Weights of a small contrastive image-text model.
Training: soap at rate 0.0032, 7400 steps.
Data: trained on regions of photos with short descriptions (Visual Genome), 203450 training examples, 4.7 epochs.
Rows from block 3 of the image encoder, named by matrix and row number. Rows with one number belong to one channel. Each number is 128 + 32 x the weight over its row's rms, rounded and kept within 0 to 255. All counts start at 0. Numbers have three digits each. After the name is the row's rms in percent of the matrix's.
# convs0: first 3x3 conv (encoder.blocks.3.convs.0.weight, 240x240x3x3), inputs 96-119, a 3x3 kernel for each
# convs1: second 3x3 conv (encoder.blocks.3.convs.1.weight, 240x240x3x3, transposed), outputs 96-119, a 3x3 kernel for each
convs0.162 099:121136161109131120105130135141158137114152179120126153133124131121067155113191132082092067130106149160151137107119132117177128128153096119133131146113138103151124144146117098123170176155113133165099114127153157157122158119139116153103148145132132119116065132155120163159133128111119075148092091149105180108189055095110132188139114129165144165173216111157152128084100084110093136143122122095180074174102103128128136145121121173177034133142083220101176131135137141126063104138137151128133080153150093171144084142066171120081092155115131141090114104123153152153154101176101208255120162133136152190153091080163165170140092138177104120185113110126152106
convs1.162 099:110116111165107187108124156059067148082103105119120114131121129128133088137137134107141119147082072116048107117092137119158111143168134126122134098138110131116104149160109080170109127103068099118170115142165119152121090160102125140169101125149156095188179134074088086075170151212055183119114143087074077174081142131151152116205131114137151145136118123102148110073122147087166131192166073163098123095108163161065097128100132092111108118133145133159154128131159163125118205085140135076112112118186143188111103161176117106119151130167148105050075161141091084109105115147173110145119119146077155131084107118079165133163120094160114139157131125160087139
convs0.163 109:119088111125148076144140121124111126115147090096128109095074079079103115124190101161150119157200056085108088131135133107141131060157135131151100058103144152160102110116132201160105137130136140116118097069164131113133125177181130113137123088135133155084132099114127127167126118131126180157086141107080103119103166146125149131140130127164175123170105119140168148149110173133127138097092193183123114093179121113131095131146119174132114130131163120112085112108154151187089129126078133134156182138167154146157161069120134165130213191148147125137093131106129147126110116129131124115065110204163083112123138137104061093057127123152131122159161093118148143
convs1.163 106:075117173138139157151143085145134110140075099072117119095144177112149119163101150150085141177115104118083154133057085058147139121053129121082112114089129109180140056166149134145088094154181111090148094167171126110063190114138176183147118091123103094123138102109168110114145132159121150083115137120162107179141152114133129159094169126138135108131147110154123132156171085142076102109108195131138058128154114143120056155127116097144164112174166102157111128101161098139204152120132121076205128111104069060139063130116136144167118105152154175105114154109128132094112166159114131121118098202134103141085100140173113098105152149097165072056188108119115111
convs0.164 100:179116185111137061199170141073118135121112133118124139131189138123101194095056107088137169108116161139127092155133115134167127108154115123078101168114135104103114105137113134145148117114094127106149070096165141146167095147112130069128130151109103108110118153165120159128102164142133131115165156139095090132103106209166132109087087123137108110162128142177203113107153118099111130112166117191120047091188102158102179097120137179113107136088109085102058126136147049093175131162165138139091088145122124120163070143130127150107176167138117127086120096099145172182165115130148144050138100112107113144124093199085154133078112158163100104162115121111143115
convs1.164 099:172217113123116108149144156177100073147162116134166139114122145108105123125113117159166188176117114136125134169155061124122174140155182156113083117119153107140112137152117117111160132137128098136124103168132126125112127107135148103135122133123130132126089185109040138113149078130122108151070125137092139185130075151109137117147092111083147162112193137207141143106133134157124150130106111106084032169060113109072100065104111124144096123123114140161128068145103187116124092116113128137121094152150164168071143116132125127167101096125094139125117133150145080130136143112149112150109147103143150156185163100179083184177115194121076103136073091135114103
convs0.165 101:135114121175170192138150108164112105115174154080130083180099126116094104102128140149132113131087085127134136138174092101090142160164112097171084115183162125179167110115134160165154093178120119160141155150160128089108176115108134105108094102146103147109115131107086093094122136133090104136057078083090113206196090079048116129146127100176121118148090120077110141111141122148124106105114150152091167116079101122093144147138117083107096081125135137147147141124099141154059115133108110155124107129108114129079079096098108153136111119144123107117132135123084126089141151136161143143134133121127115125097148162105106146181171113179129175167110124125124138
convs1.165 107:090185102193109212208200135153116174116120154093155125072101142105127152115148120137145124144159129175196146105127100168190117117113134138111099131141181101117162137158117087082119186195137140092132115122096113117148103097152085134119170104122157137082108113193186115158103108149084149121147209128131103124093087103107130169083130137161165123180116124150170121131076098143133137103126094108069084069127137144115141115153156085115132146171128118095089133126156122137138132067119170099125119159106136111114110163181124127158086154147120108173129127139099143117121105157160125094161128160104121108123128144067114143111120094110145168122155121096085131
convs0.166 096:047142132159115173130164153127127101124117142138114131168148141077102088201044108121096134084132081129154160070105072135130136179139137117122114088103114116073144124127123109144131115109190100111099102064053103116119157127112131160107180089133130124155118150123170120166137119137120092197062070085164160141129101116106132125102146113096131094121106142127096089121157131132138112028111100109134148112195128118073106147161155137130136060142146114133065083164150117112057054120116127108115132142114105114194167190160105118141137134127131088077097071107198160159132186126157155138079111175122125102171071092135068087104150150145141099123078168084098113
convs1.166 094:105128107109094100090126120129150104047106121113104118142118127124162115110062154110159151102095147094112068096146132108172130115130171139142133113081105208152132086121131100137114170129152118092075115145102141107156177155166107101127113123061068131106134124214091174135094122155139147150127140101177119040138143130101116138134150191106121149137145134166179181149107168118104102057055140136120065166125149221137124095134142102130106175128112117097156138136129161222102114103127089100124144126084148163092178146102093132162068134102074050091143086128142150151165150097119137172077186168133163086095097121147148135118121082159115126120140135121085134
convs0.167 100:129121091108108116121106110158122144118162111126118136106095078086120097104119122187162075085140102163111064177105161145057159093099199147088093116037196131140135204101127125124113131172087085125064155104088083117125090116092141143159169163125088116150112111070097033088106218134124187107151148107199115159120110082116152079129108131133135103140134090110099129106139121137153107083074129113197148113119170135150109185061111108131130078101072163127134209049117122094175133134097116149072137105171171130119188144171058140118090066119080145110131113105143133071213153147110146179081115100097084113169079112187142148127115109098173167095097161093079126
convs1.167 102:125070112096142136153118137100151137110094080165069116133127129110072154122122100164122107081093167121066142197192136097170150175145133141164144138116112158151083115098127119097156120133070118183143137213121148127143094092149142136143126079085123123100172121106126142084201167149129107110087076136075132109119070157135092042179113148153126100105078073097198154117116128124161143127167149135119148109074138106159080171102148122101186160157100152077096126106143131127110157103115063108090153093186122102141136196103139131143119134151147125119081094178132152156094087138130124090081170075111096161078083160128139118121162087094137152142071124117102131
convs0.168 092:078182091165116120064097118066078076091113079138094086142164160077119186087123120124086130127136113129097121171159147125179133120107149099096105139114098085113081142147102093152106146128121122149190148171170137135124156147146056157088125074055111081173150111127173173218162143194089136102136137147132113179146136080108106143144112090151134142176120079175144138111130102084122138088152073141054092082119095133157097205156110119111121100136194121110160105137159114132088110088095138155146118109148123075097104073095144149146115154096095143161166106099161080139176124171119088150068139177075131164138125130137068183124160131121082128115092178121130116
convs1.168 092:088084150129085171072123108128120072131109139119075151103149145118139177113176074143168131104123120077142166076137140103088077126065113122126139106157123109097140149112115067115168146097148144104141156108063163120118179155127101141082129113120148181131093117068080156159119132132178134178233193165142152143096126087077141134120186138127105114097087099143177140152137144141138099126074131140130106195115144084109135161159128157115145083110168094186106108109079065117123136129105165100084093145121132114152096115164117093139141121166145131129175165141198180163089109102117100104133066104113128158125127156166231121144171147135119131079095079122164128
convs0.169 103:163169137127164127092126160105108109151094103161092119122077120148168094113158118154146162116143133124112167125164134131129094148150161129134084056132134089128117086147091149073094140076147107172093151153103130088134185173088127153149087139137123164135144086139151059141145155057201153089157082139129126142095162120116151127113110170103048147070113143155227127193140150153134178146153144129150113108139148151132111154119168141113103076116135159186101119106151128114137126128131071164164124144077136152072087102199141185080115137105138108127132074100149120123141111096187094148153091218063160168108161124098128118131170131070101100141152139132195105
convs1.169 103:082150159145157175109123023127153122086180078089164130128107119177129083161103192125124121143088096126132102132193148131156138157152203150171091098139135123139151099149124111111154160097107115148095113092125136127070096161192101142143150140162094172156101131132120150113050162068141124128211128162116110150100097166158156088128137087091098194131072111124136071179138137144071118120107167127121119169086074104098133155188130146140122129118135146104022111182114173114140083127119145151140135144144187174110148151083125090123182090091086101118109126105067137123133120163172113120134157159153201200145107188154133180118115142121099164112144102135066125
convs0.170 105:147161145103112095152115104090099115145110121080194119153096118054100127104112164139165162108094096155091158148102142098152200100116167114116146154140190097189195135136101155135128136115134126231159133139177094068181145137106130161058105095105111139110101124153068109055122138085098107089086134151096054124066036131153161143098120092128126138101161132189182143138095070131104156084112199134171151168134076105113154103140090074124188121085124181140153099159141093114176109105116059134108127126122117157130097182109107185098191140077125110111126123096120127110173167058090129105112099074137095137158082140126109147098120145101117071124152120134148142
convs1.170 106:052127174181131170075126130102103183119074111140183162080149130161129088097079118122146130123111143174175151107122155153160132131160143140093117135063128190206151129130123088113158111149080167111116132119152172119066124119121118163129128142062136127145076069173091122163159119093124089115134121109167134116124152138128141076104150094131121122113118125104121102175132057130182137209168078175112157163152081114094134139136173125107154128051164123095162150090101088175143160154117154106099101118171119146093114214092131096101132126177219099078161116141141105168138096182110076086064123140190142119138191110138142163098136125140121149139132171214081167
convs0.171 096:145088089100191114151188159118110180157074099089164081134104069092138183152117112082089146176126096192178142118144098138137102116132106142123152167146090155092133125129132116162155134163175094129165112098073107104119107100144112118147124117081079111134150133164076100093145119156087110169126155132155148105177101115108146114173159139164130136140150145133114097133125066094115132153106096140149135133119031136139159149169102117135126103078147129127116148070151145138145151150105158168090114144098126110112151170092060161107160093087125147117166191181151197158157172148081125143087143133129240164177189172121156138132161167135063133133168162162162109
convs1.171 100:102124136108143155100122134140106133160144151142150137109144083082130140205134120153106128138066135200216142145083148106125153147153078113127136130116152135085054173165097126175146168176135085138166182164101092142143126128109108113107128138174198162161088139148132128087172115140106096088102129148139100198136126069165117114104154154149150127173130149098080109183088071144135131124079156118103137091090135121162128210165107090137154101082157171185132138221223144107065055104115110132169122100115125119116055159125069110110114125153173159177136087060141157136144104135145110122098122090093135086139077149152149168076208143145087095173151118139177133
convs0.172 104:119176069079121114168151087151161116112109096091144126154093113094076115095097137123137115077145084073147095104091148103091121080123043116135162080161147103146079122118092149157138105113146084133103096122108111099115185142136115113120130153144096155131129145120088137112158149126142072119117128117119092164135149131091119098136165139152153141079119069159095147117106112162132156122128116123134105147098133148143128088200111190085135105109157178120122129163086135121133110115118128148184170133135121148130131111108108139126121139127092120139082131090108140152097075091098134116152160112117109148113134122122126146096117148128182118095171153103133173
convs1.172 102:164167149123142096140093063133190112111111122146155122125151128127158110177106164115130173159042028120133167130134089103099118137084118107116137140075114081170147123168133083121108123111130116074106144156103139133124130162124137124066151185119120131135129120159168150161137125135134131134166151195190102110120163152171129142110169136175093118105093133167165123172138149076138116153188126118148173116095151108150063126081137104093099133193082119138120159154206096166213128157165135135114085105107119110089104138101188108082089163208166147150144138171171115167163101159123171206150159104116152129134108058143087148128090109172103097089099138165195101
convs0.173 098:105144125074204141134180057159107156146152126114149164099174140140105058083111160129178120167166114153131144115091144151123104101109066126121075138148125153102102100132155132118134131142121112127147083040141087097074181139142115137136102131164149143105138125098128117083177141135102133094146071142111127110167049133123117090138103108129141128143068092121152146160150210116133126050113021145111126153147146161086129136132116103168132185092194175192104110122101127092185130184133175105122112056131111121084098088114133165128131130160152151123096201159147177080139119088104126199160157145152129105122085093151163119121140129145128122119123089202185116
convs1.173 099:077087116195107140164120187119161123131130129121202145137171119152088091144080153118142150116137129114090132139106096129111101165099119146079132138123117108135131133163134118115154145123150099063136071134169125149117134116142134113106183075106104104120125140135117141116074171104045131127097086115194083094144149097109148151101114117131137154112116110154145106149140122131138097125171110096183088112085163122089183131140158122140109124112127125125150061196171153193127134153068125114057106150099132093123112135107128114074144134150153086106126101157118105094134082113121169124110089142113170086121139143154117163123176079166125095144141107172105163
convs0.174 096:174114101129171081108111117088144166168113182082137090179157095099120084098069194098141162147100143186206176118173139104091118158082100146155123123138145045149110100086136141159115081159156155098085114107128139068072140092137133094131115133115041108188121104107147182165198169081134093131112147181144091144102117102089046152192192138124141169111130055161136105220055068094116113137165118142137125159069123109084081155109099176109133140093090179083189134079088141196110073174155125109128095138147187189200171200149072100089090110138137115138114137112164109145101097156133121084110153128100090130098110118106090131129094132115174207130129124144136145
convs1.174 101:102039118139108145083157088129159123082158177062040136078145048085107119161103128144155048156170117184109136141120113133117086085077097137124082110144067085110108067110161097139109111143101172136104103111147140162122144102183132127150142139141148198158166139173147154118157151095137128115081109095075133092140139133127077131129178112141153161099148089051089100052122117160161127171152135100154134116155119164089143149136102170147106138163104156129119131100170061086115071108075152136173118113124152073129088097127174176152119103183120094123149125123142081120177140148108118083126124116141110126131124118100112131149150094119087171180168128100078113
convs0.175 104:135147111124118118152142093129096140101038173099057157158132129110115092137114134105140108116134109054106096111127123113115153130143108118080136086115129131128156079116091181121048160129064125147074081117134148126071153174161122162178135088136162146098161231090158163197140133130188163089198068078127138105092141142111126218102188198134127080141131136104107135091167141089114104123071106159182114126116130146174132113148128125093133120193058177100033095078079129145116112140160196099132105157162135067132148104130139159081086120144111115154111108193168149100134145165099108183137095177111145124116108161172081134146063129124128165155138188139105141
convs1.175 105:154101135188153110128117094141124057102149115214122165167130097131093164102094098075105145146131093162155179083133143089114133166172146159134112110134121135128086141109051089159156115156167169192133133088090130030176150162162196098140130126098108155117165141141173157141146088024057116130094124173104102150157128106146080078102144124102095135178153124089118154084107116108142122134112089170075072102169125094155102153098107137078084161127184067104216154080148175109125133121101099154105121136140067239104139169104097131132161096132109110114096121201171135103100166173112137117114156138134097175120111113096116105133123088144159136148130108137146125
convs0.176 100:075136163095178081152134132087157088215102073117105180133132173170121144071071145126068134138110102119137100104139182143114082071132167081130157148083111131136079092147179143193125134113185135138110160139098119174062133082074109095172113096089134111123120130113151123126153150146123089100130143119097062199173132131129137127104139123120152153107122122088118166156086124161094149152088092149128076123180120147177074150175122190146113095146124131111124142092139063138209131148162102115120101111061137130105213110108133189078190071116144150117130178098105183100078185147138122113139124116154106119157150188127170186120125121104156071129187128118111143
convs1.176 096:112126139125071092166168163110115143141149122098146175140161160083183124163123093135086149100114122112177127146109109137146062172072126108171142150142081090139194147146105148105146183110150175117157164135185234116147148092076103130108143154160174170078109102122145066144153121127075203188172099111117125135134153095056146156099095143172081166151104142136118125144121150091153136055112164155111134131122127121148155130122162123143179116065090157108179097117146127106149133156072058097171095098117153095138158091111160127083182157090161103191150116102145153119124139194083102106065119118109115065132103112141088143090181153122147098166135126162170157
convs0.177 096:072092137117081088163083127115106138087041085091110143128178143126094126137086097102083090118108132119141190084098170161176168144175124087075131094133104126157158104162174139144173140152120106144197130120162152145126139165148092176115138127130173125159143124093154112119145156090170176127163120126147111083140148113122137119179065182143214218067178170123137142130122149130131103053149183114130145120214146099114156160129128135078112147134100124104057150062132106124130132175112132103124139137137127078082056054115055053116119065090107139086156149140143137138136109061120161154138109092150100184081195163107134162144047134128144096085132072150127096
convs1.177 099:157159185154162218092112130139108090163137120149126148147220189172119127133097144110144137116094119148062115122080149074115086073146175119204157200187205105194140167116143137111155114135132160107105145151192141187108106148140185066131124143142123065167149174154190142134185113088106085139160084119082044125115131142179175099143129128146123143108134141090117115089109064098123183112094106095135151107153178141100144123150119134101191110106042143095120074085113156165165135100138128108130095151110149100084117107121087149148137176088192135189089119166076153120170153138142120132174155116096121132153163153102099149124144200089131165095160168101115159
convs0.178 097:112174151171111139060146127105099096092065140106123148116172157154113139181159145178199183118129192078161145115102134107160100161147071097105089158171116102117091110119130168078100101101129159124123144121111173193091101102092046046126107118076093156179146179178155157198144081119133134143165127154066154180146119180042105164130140186128130143087089106103069132158114148143085159126091201117165100145092122152125144089137105173161131082138137152124162129087148131135151146110224165153151122142065120107091162155121128132157090139119089144072114147115079052108131117079118112150127140155140125093129107074109132129130132125115054118088106131137127094
convs1.178 102:172155099163121086108098101153088103142139096190149077147089078090139144120079135128101087117161154071108139134137107149095087125110106156144128144102104128148172078117130141101008129095095189147120182198084080124079187055139134117149135166102117141139132160102100121144161197131168147120125139099180110117075156147124141161181124141113159079113091108178088151160168048131137067179082125130108088111122135136172141201126102101116071147177146054088143106139146169143062108133147130144113134159064124143110146081123075047104112099099145091106120121141107133150132119132177116094083123070047067098109111146066150179082116092105144166145174119114114109
convs0.179 102:198244239164115134184113168117135118163197152115077142099120088147185163102096079082097087115119098138080146140144129119085092079058081161129090115146165124115119134197092159136173146119145144084110125119139084129136092125123158085134137142146122079127120119103131095065092172167121133163117114208119173150173089134120079079087116130141128094121121152146109117128141202157136098152099142176156154128185053187118167211151193104119068159108086111225152196126105078191152141164157090069185124116098089103153144112110166094131102111099161129109148124125098170109079150196101117213169100135165171107109129182111104167205128134076114122131173190125129132
convs1.179 101:138099103085125142087134127083131160164082150148136085114090176140111126115153140152135069092147138095086160136146163132127150104142144117093099084127153189124140074169136174105117171147171081087150103082176150168154136100102155140160099148115138154101098120163109163120135115099132125092158099147168179104116253148217142206152147145146143105181123184160173120104153136125142086130125133081145115070125212134155089143132147128085094132119104086066095152136123163158098175203146209087091130124131147084117085074151098120093159134089156156164112161149144144125058027129166107082186167164120104133130125100108144179129156118179127148118158179162159155
convs0.180 101:156171180129121105113091126128156115117109114109101129071127204098192121109078118120167148061200174143121119111158113068115117103137095076090112153150177152150105100123114136101127119065063111115101157105137168097107132118221140136116138168125113129133097144092098134150138129072178087098121144156178113115134098115077136110114113111110165141098183116055142141149164135116176072108132112109090119103031062177120130128157156132116120089129084138142150136137153117109140082119147115136110057193140141183148094065131114155145170093167193144124111141098091097201130109146161139135197120144131097125107131112114099072127195186086094082103089106171143149
convs1.180 097:075133135072162120147156070127109098160161142183136130164176101130079121131147133160183130119134175040127169133128104170082121103118134154162076123094172128163137140156118097074131144151091084117166082162075155139126104080146214117126131146102047143142173097082088124143153096090117104108144124142124190150179209175067142076129163110158144124139146098145086114129070073091112150200162142111162156033115103150105113095104041094073145174112160132107087114102135099117123041063154098129137162144225095164224060153143150148135176141150201131110158133121071140173139153124159158092105086116103104135121134179102118195108098119090165115094110152145085132
convs0.181 098:126158086144130104056106126130136105146165127129086138089157139148135152120114076144125169132124138081049117071148111099165109104101112174076092103114131182126110115160102075137118151152148149111162134138190108195150128149175152096094175128140159111145112162170199135169083100076038118121041097142093143184116168124103141116093126135067154109127143125133178117161154078101106077195154107125087123191111136135154193123131157104133115128114166105110119171097158162107156123077074097106153185119051146089075152113073142145172140124159083116124143155135126122070185189089121135092102109128103074146102101171127114100101166123108156109150130120084193177
convs1.181 104:083124146139165116151089128147109141157185137170164119124108137192069155089107157121094121112121067140121100135174140176129158103080116116083115171119149113117167104150149099119144174127081169108107160100114135140074124106146092126164126160130119120085114159101112165179177082093074061159116102069125164100156124123163112129159151131155109132070129139180105103156128146213176122181146110085120100108104086152068118101121113125044094101115086111169153146166209093118096152156107121120100103150099125110098135109103138164084137108110114151132112116087150184164164074121108146127159120091130127144097083124177117128118129112109130115112123120182130051
convs0.182 104:147115146137140156087133141072167134085142133073121229136163091104106133131114160117144132143157164188182131073134072109098173067147102131149174112109137132076193204137126160090130094075099096172096080154128165128084068102181094137210107142122145146116143169133116183154155142170119146152145136143170163151060094196116061135139096051110151155154147169147142116166142135163109143160053108158119169147133138129078147105130149152114140082184113145112128149147093168177135095131092109081118139117165096153170155121159090086088152134155099160064148109135154140147133137127137033089104092071087176131150130104133111158129138128069095131162134112109128111
convs1.182 110:105116156215110104153150116129123182120145159171121135112164137138161124176081107134135175109078092091107095171114126109113124118129171095086075140161099124141093088094124124075101112156095134091143130112099157105133095181122079129094132125144095123138115093099080111103131079136125134128153131177109189124163109132163142124145089109133137122122125130140158121151104174116130186054136179178105108109138102157131109156176167106179119187079078138117096159129213087160165151078180124212123161118178137097078100144064140138149085104116113096110097091131094093103097144125098131166179139154104134173159113128124156114102161100164092081135131144183170169
convs0.183 096:183139158134152147118118094102060138081156131106116141110079141117170095145103131135095117131118106052151144154130147107099139097126084032071099140124155148127101072155092160123134130123136139128126159124135117158109112107159108105073140115110080095106100138128162217131094157122126081062140135140032105137040130099169136107076123110135124134135112106133113145127137093178167116139119145088176061195088112137159176111110148137184178180145166047084104106099118090091105148152123105114156082177140077156120109143126151179134130091099088095137157145185100104137102202120101105131118130190107114119119172103157111146150120125124123125127148183113140097
convs1.183 095:129126122144136130142176117115163129137097129086089123108125146123141156087121164127174159123207132117128120085121088099105115135125138141102151096108104119099153087127124123174124091142132151125087145134110136145168075134116144091093164137160135089118155122159124103123125107143168103144121127114172136130152059107161169059091190131122107156117157132115139229108132157092100113143112147090119123112112142139092132095121144100134136129105193097155106129099137086129090132142133097149152096133134128121149101067085180107136145139126108072098118134202084127132089149140100079106114137118105157143115083124119139110125097124141127128111120174136174158
convs0.184 096:092107182114138086150144120139073080124090110117116139103044088157076127122127142091077122107093160141121132110120068159163152118153105158128109126144136104136121157119101123158134066127132147090128021120131092137129147132068201142100135167125162138116125148121105072108081128141150162151153111129160143116091119092157148179086087136128112127160135156121132136091118122113122110080139132128095140150125114121137132115157127127132090176124125152149088117119117183116120117145153080105147216126100147119173157135143146100163076133098153119133110171157099184108079129114134114131109088088161149113053186092161128170072081171084197123117136179141114184
convs1.184 097:062146100165154144123148094128106125131117121157108081125143161141170088121093108140133156140153144113091103137106151080091137096164110114137127092091125143065144168081098128145171091202127152126151099153150111135155109140177118169151127106148117065116110106107135092071122095098087153142109057229113162162134147071148043098062138165119127158159141097116068127146085143122129145174115084129137065151091117130100156122121152154174159157087146149092109093177101143156093099176167108145094092135069091145126088131136158138134071118162115122104152143147103145126130134104063123155103160125132104109134120122128107160154149173171074133107124179147114174
convs0.185 097:119173125098212142121097110145218117146077058093066137079130175142164163169151106086119101110130112079114141110116099160129178147157125163121096140161180107125101078135109175128150118088120124108154120170151161137132075121118141161140174144109073098137058141129160119143075066139091139164158129124123226127164180129088085018114109141187134106112166151132137098134120138174180117146153124101105127115097195111114074187178128166117099108104091140139157093135167164107094121085048150113097122135104173079096110139118148107102097068122094130136137149133167173102101054090065104170141136148147130161132163149120211131108124203100126127118054103130150094
convs1.185 094:109151152157129145154132106091121129091158108125107134167140136127121138176086152126103107047133129144163141122124164140163120114084154136153125145177192194146126134073161083156105116087155120128108137118160180199125137155128125138149148129158160117193149198159166141105085134137146140185102155129171135197091116092135082146111159104110193103197104149136055181145172090173121116087150097139149165167146164130173187191191132115092104122158119167108144079097107138091104062161162130135140101148090174136118117118124139171142152113126120126145114076124137056110143144116153145142107140142127139142050101095169121090139112122105117131125150118105108095
convs0.186 095:079151113081093105152119142119135148179085110152155157136105148118157164123148208108157135164166097109090108137117163162178160161126125165133106178130128133125091126120122127153124074141193104090078062073108105106096129139159147125137102064140173142065176141082146163105182107154160168156171076114151133128096117140131116102177105135147117133107075199114118109101121176126112111070141169106134085121166113108118140106110126099099119137186123145130121111168097089155110139151134105117131138181179133135173061147126096190127112147157143152194106184103101127105137190104106136156131160096056106075083126207117176093146082154089134128190112138136125152
convs1.186 103:150140142098154158138159103082127115143147170118133172085117157119132146152176112109183175138100165097101097145112143184131152128121145140111120120128082077160152108110108131127141133125127110119135104150121122141090095156099059142095076124113106141095113116131164132090110152126103092081058128150131090105172125141090169119116152150136142173100125205135157097089103126111093131144158175137103166098061134102131199103166152125145151114116194117136100099066112143123101123104117160058146092140144153174170167123143135076163133135141147098095125186143131155119118138140113150074105106103097107146133161076221116113133174213087175097091109102097104090
convs0.187 104:112054103148159212130126146116153165104128087116125104184148111073123180142163081121118126078128153101120131100110122102119130076123128195127195129203114111140139114141086118113131124152087166117174167196161192136081115189126100151098122143128134100090102154130045107141167130152160117139157114088100095100136150116117103120114112101147132171141175116111135169142180084137184123071166138074072136111174134132074078097130168124118123117131067214144095104138085183156146140075073140116142127121159128149152098158102145105122109121130104097127147172124097078118136129127116114140123112141130145139189204151181136107154103124112103132177120111135159098
convs1.187 100:104110130126122148151143121075140116067151160144086076128116099087105137137159125127177122126155089133157098135067110137117170124144138172132174139096117069140134139106132096148194089108152140125112117109129123159115118112095154065147172141103099185118137109096147092068078166105182154181111107121195142089087096180156072179121153083155129118151141119116145173108123120111095188077039075142133143111107142129136117122082119121124113124168150158151105134140187138160173148096081060102150172144131089091158128177144133129121090065116131149160115082150138191117150102122095155212136147085092205128095116093131164146139077107136117147090104180154216112
convs0.188 097:138130154102134161146134145177142100148090086097053155127115152119135175183106174143127094174094077168139143128089162095111204094159116096072114144117146134165133132138113094113096142129072136103146163179183084113194084139154123221132091113117159122123192135129100108071150130128085123090085197115149083071149103125097185127117143142116125107139139101150155151073152147069112146097114113147134060100117102133072127089088080120114108155150125075100125138109135190173113133163066150078147122173117147102131098123121120141131091118107130111198107131098172161121141156117125138108109079081124127114146055122084122174148177119138143126140111126129139032
convs1.188 100:217124115185173135226128113081146093121129127109120075114102100098129094104110135198121120117125159143095147139112140186133122106098086135118117120150101095116186123140119096132120120133142162149153114169118143214053178169135159162124099190166125255148161170112110113164102113133149131166118161131138121147164089077138113147137132101177130127107178119131110104177156141100197151111110145187138157176106113036089110113045150147144096189141078114134141108090078103145115133115161134189150170118101132077107070100124113149093148127096125087119145106155162104104103089105123106109134114126137132143122114101136130140128116103112076128147195214111153191
convs0.189 105:133142157160104154092139124082113124139084095146121086109143165118177098102136076247157148129173112088062020126156157070108105130108102122127161128182108126082149122129093159085099090117126171136089072089138097085144133146166143136118170112125085097080095161139139129138114164155207119125113135131104169202104086153061129131112165145120138134084110066116121139148115110136061114137083093160112113113104122130101139160139185139112124134180144144115130111073097153142212133076094101132147120102136143122084087098134142138152091112126113138063134142150082094147124157162145111114111105122154119119148140097094110080152130219066104120108174172144143152
convs1.189 102:105078123092132109184146156155118047192147078137110108128104073151167183121162177158100097136132141187160132114147124111101108077073113091130058144111191099203082089067073160122084126101164093134120090111185113085132161129108132157090162168163138090148149122117129107145113152096109192133159130092154150121117146100125112159144075106125136142132146078152192112112096155140141182150166204165193167098082099115155132101107156128064094193159117100189101205128164115144166130126131131124069130142136130091167046130173144123142140142106139118127168128135179096098066173060115136151117119153104101085074160143162133154122103148126165135122087119097151164
convs0.190 105:132163127133096177133142112126107125172104108133113147155143118138166114112104117108113153075156156100086171139109088136152197119142143121089156140148060087049163148189099181108153105193175140098118121145161130160132128191165101164089130134180165114169108120136100128145093098170150176133107107163107093170141107108108133153200133125085112118159078082088087122119108168108098117132132092124169098152119196102165120124131084111148107107154141111114181163158140156124069115184216123110157134161044161150099072150145132065107108094096139193152131100168099155164086169144141133133085128150190145163137155100134076099146137133144173121118099171126130110
convs1.190 105:198116111106165143137083132095132111059109103127147120127174152121112107066123198183127163182168225082171134112116150122129136140135146042157142152127093135105124104150157108132144124126097149099166131130097123097104067092174184108127119123148115168106142188183094138167159201128172199092158150115133147227165107146083063119057083070128125120190156060120072089180111146180146107148156158180110136111126132151171147117113089088076071114121121117119060092111145093079148068146116189143111128145117103074159129096105104143163163126103122087082255116090080099153124158112142159102144126117107173086108127191138107158119097175146108142144191115134115164
convs0.191 104:183117102124117079123180123159088067169113061147067137140055132091133149128110140174119133103110091153148094175125112134171167192140113113137114073169153095165144076116154141087073099121176128127152103127093148108121118128116159107138153133138116152176103114127115123058091105129074125196153133159171140123156099097123069106090060129131185116196178157176120028075158124116085112116105147129130170124121167170156093126120121125094098146091168097175160103139083064074082105059139072133160159109075095137118116098119173095098178122111164118142094138125096126136127099095114125124067140159130092157153135088101127103080147178175156125142117114102120143
convs1.191 102:113126171082145168126132128125130117137163080142145126120152122128127093152096157105123122127117145181131047111135160109112141176177081190118153118099193190139101052116156125113102125103092124123141146129149127119098148175151144153122085147123116112107112105130213141171117133086106073131094122124143058165118126172097188110139177095144124197143120171124095153100076158149218088149170156155127127100138088088125164124160137078106134119115125044119148118148117150039185119099153183086142119082087114106089124096117098065191115132049127159091087133142099147138146177049132081132090080121148168086114119083104145116124138081132116111117123132144161120
convs0.192 102:091101136139159090120097195129133129148080089111110145168105105108142132169098118102139125116128120111167110131175074116140128091152160094120122148146147164150142106085166184121073169121199129114137085090125138044097129128162185125103144129082123135164121121195133108131111089186132165133061144129142140146144143095106153136108123074141103132070174131125133181125159166106118114122128057112107122137120155089099109156063119178136125105130146149130122102115103131057150132119151104138118157168131162112065119159122141183106133139132146142115169151113154209155119119094170099091112100115151107140109120159124131077128102128147151073157133078161095056
convs1.192 098:090148157125180153098090148089149110155190121083114116121145114119130111119186130132154101141134137069122159155115162103110136127136141097069071108141141103124115115148094146163134123162182126143112089113088102083126079148124157110101103139123147161143139140143171172170146162181208122151137182153076090168181144165147061144082209111128161130119138156090117137086125148089131131166145079069073179104073089129122106105145114148161142110126096111164138126148152198084167119132155104129129123144100170140096098107169106135134091116113132107084135195134127118149180126123138147136097155162100113117094069184107089113104093095176093147108057164124085095
convs0.193 092:193145146148115123098112131118149133130137104111132162141131116152131127104125153164201123202096045086133183183119109139123114116101173078110100109123159133156184139120118152102130155145107148103121132114117156089131140154142175129134087153111133125149095112177097099148118134132128067151150168102148102186163151104126120148166099177170112141171112120140165198165162162039161129078204108132155111138107152094106088131125110130129140190130170091155147164159100151119135134163091138157135090119120083113082064096148119125134126181060151077185178140156102129157134172140131133125144145096155105176146075136119105136114143082116105160110110087171154164
convs1.193 098:177118119116143083078139152111075082097110131109140107142140076134046113138082088079108117186147100090120102123143076143106100123142115166151131182148172185134106151137128127135115148151111117122100118164189143134132138092135121133096094132131059121091097133064065095124136128157114129171106111176136133130119118115091148069156165112116126126080109066148105153083116122078133154119131152165101056100133096192149160114134124153117116135159143180210208104106133104096150130134136097133130136137128134104129110119195131164148122089123107074132140084114152173156132100127160177144078152171119129103094121193166144091202201187096108119143148145090148108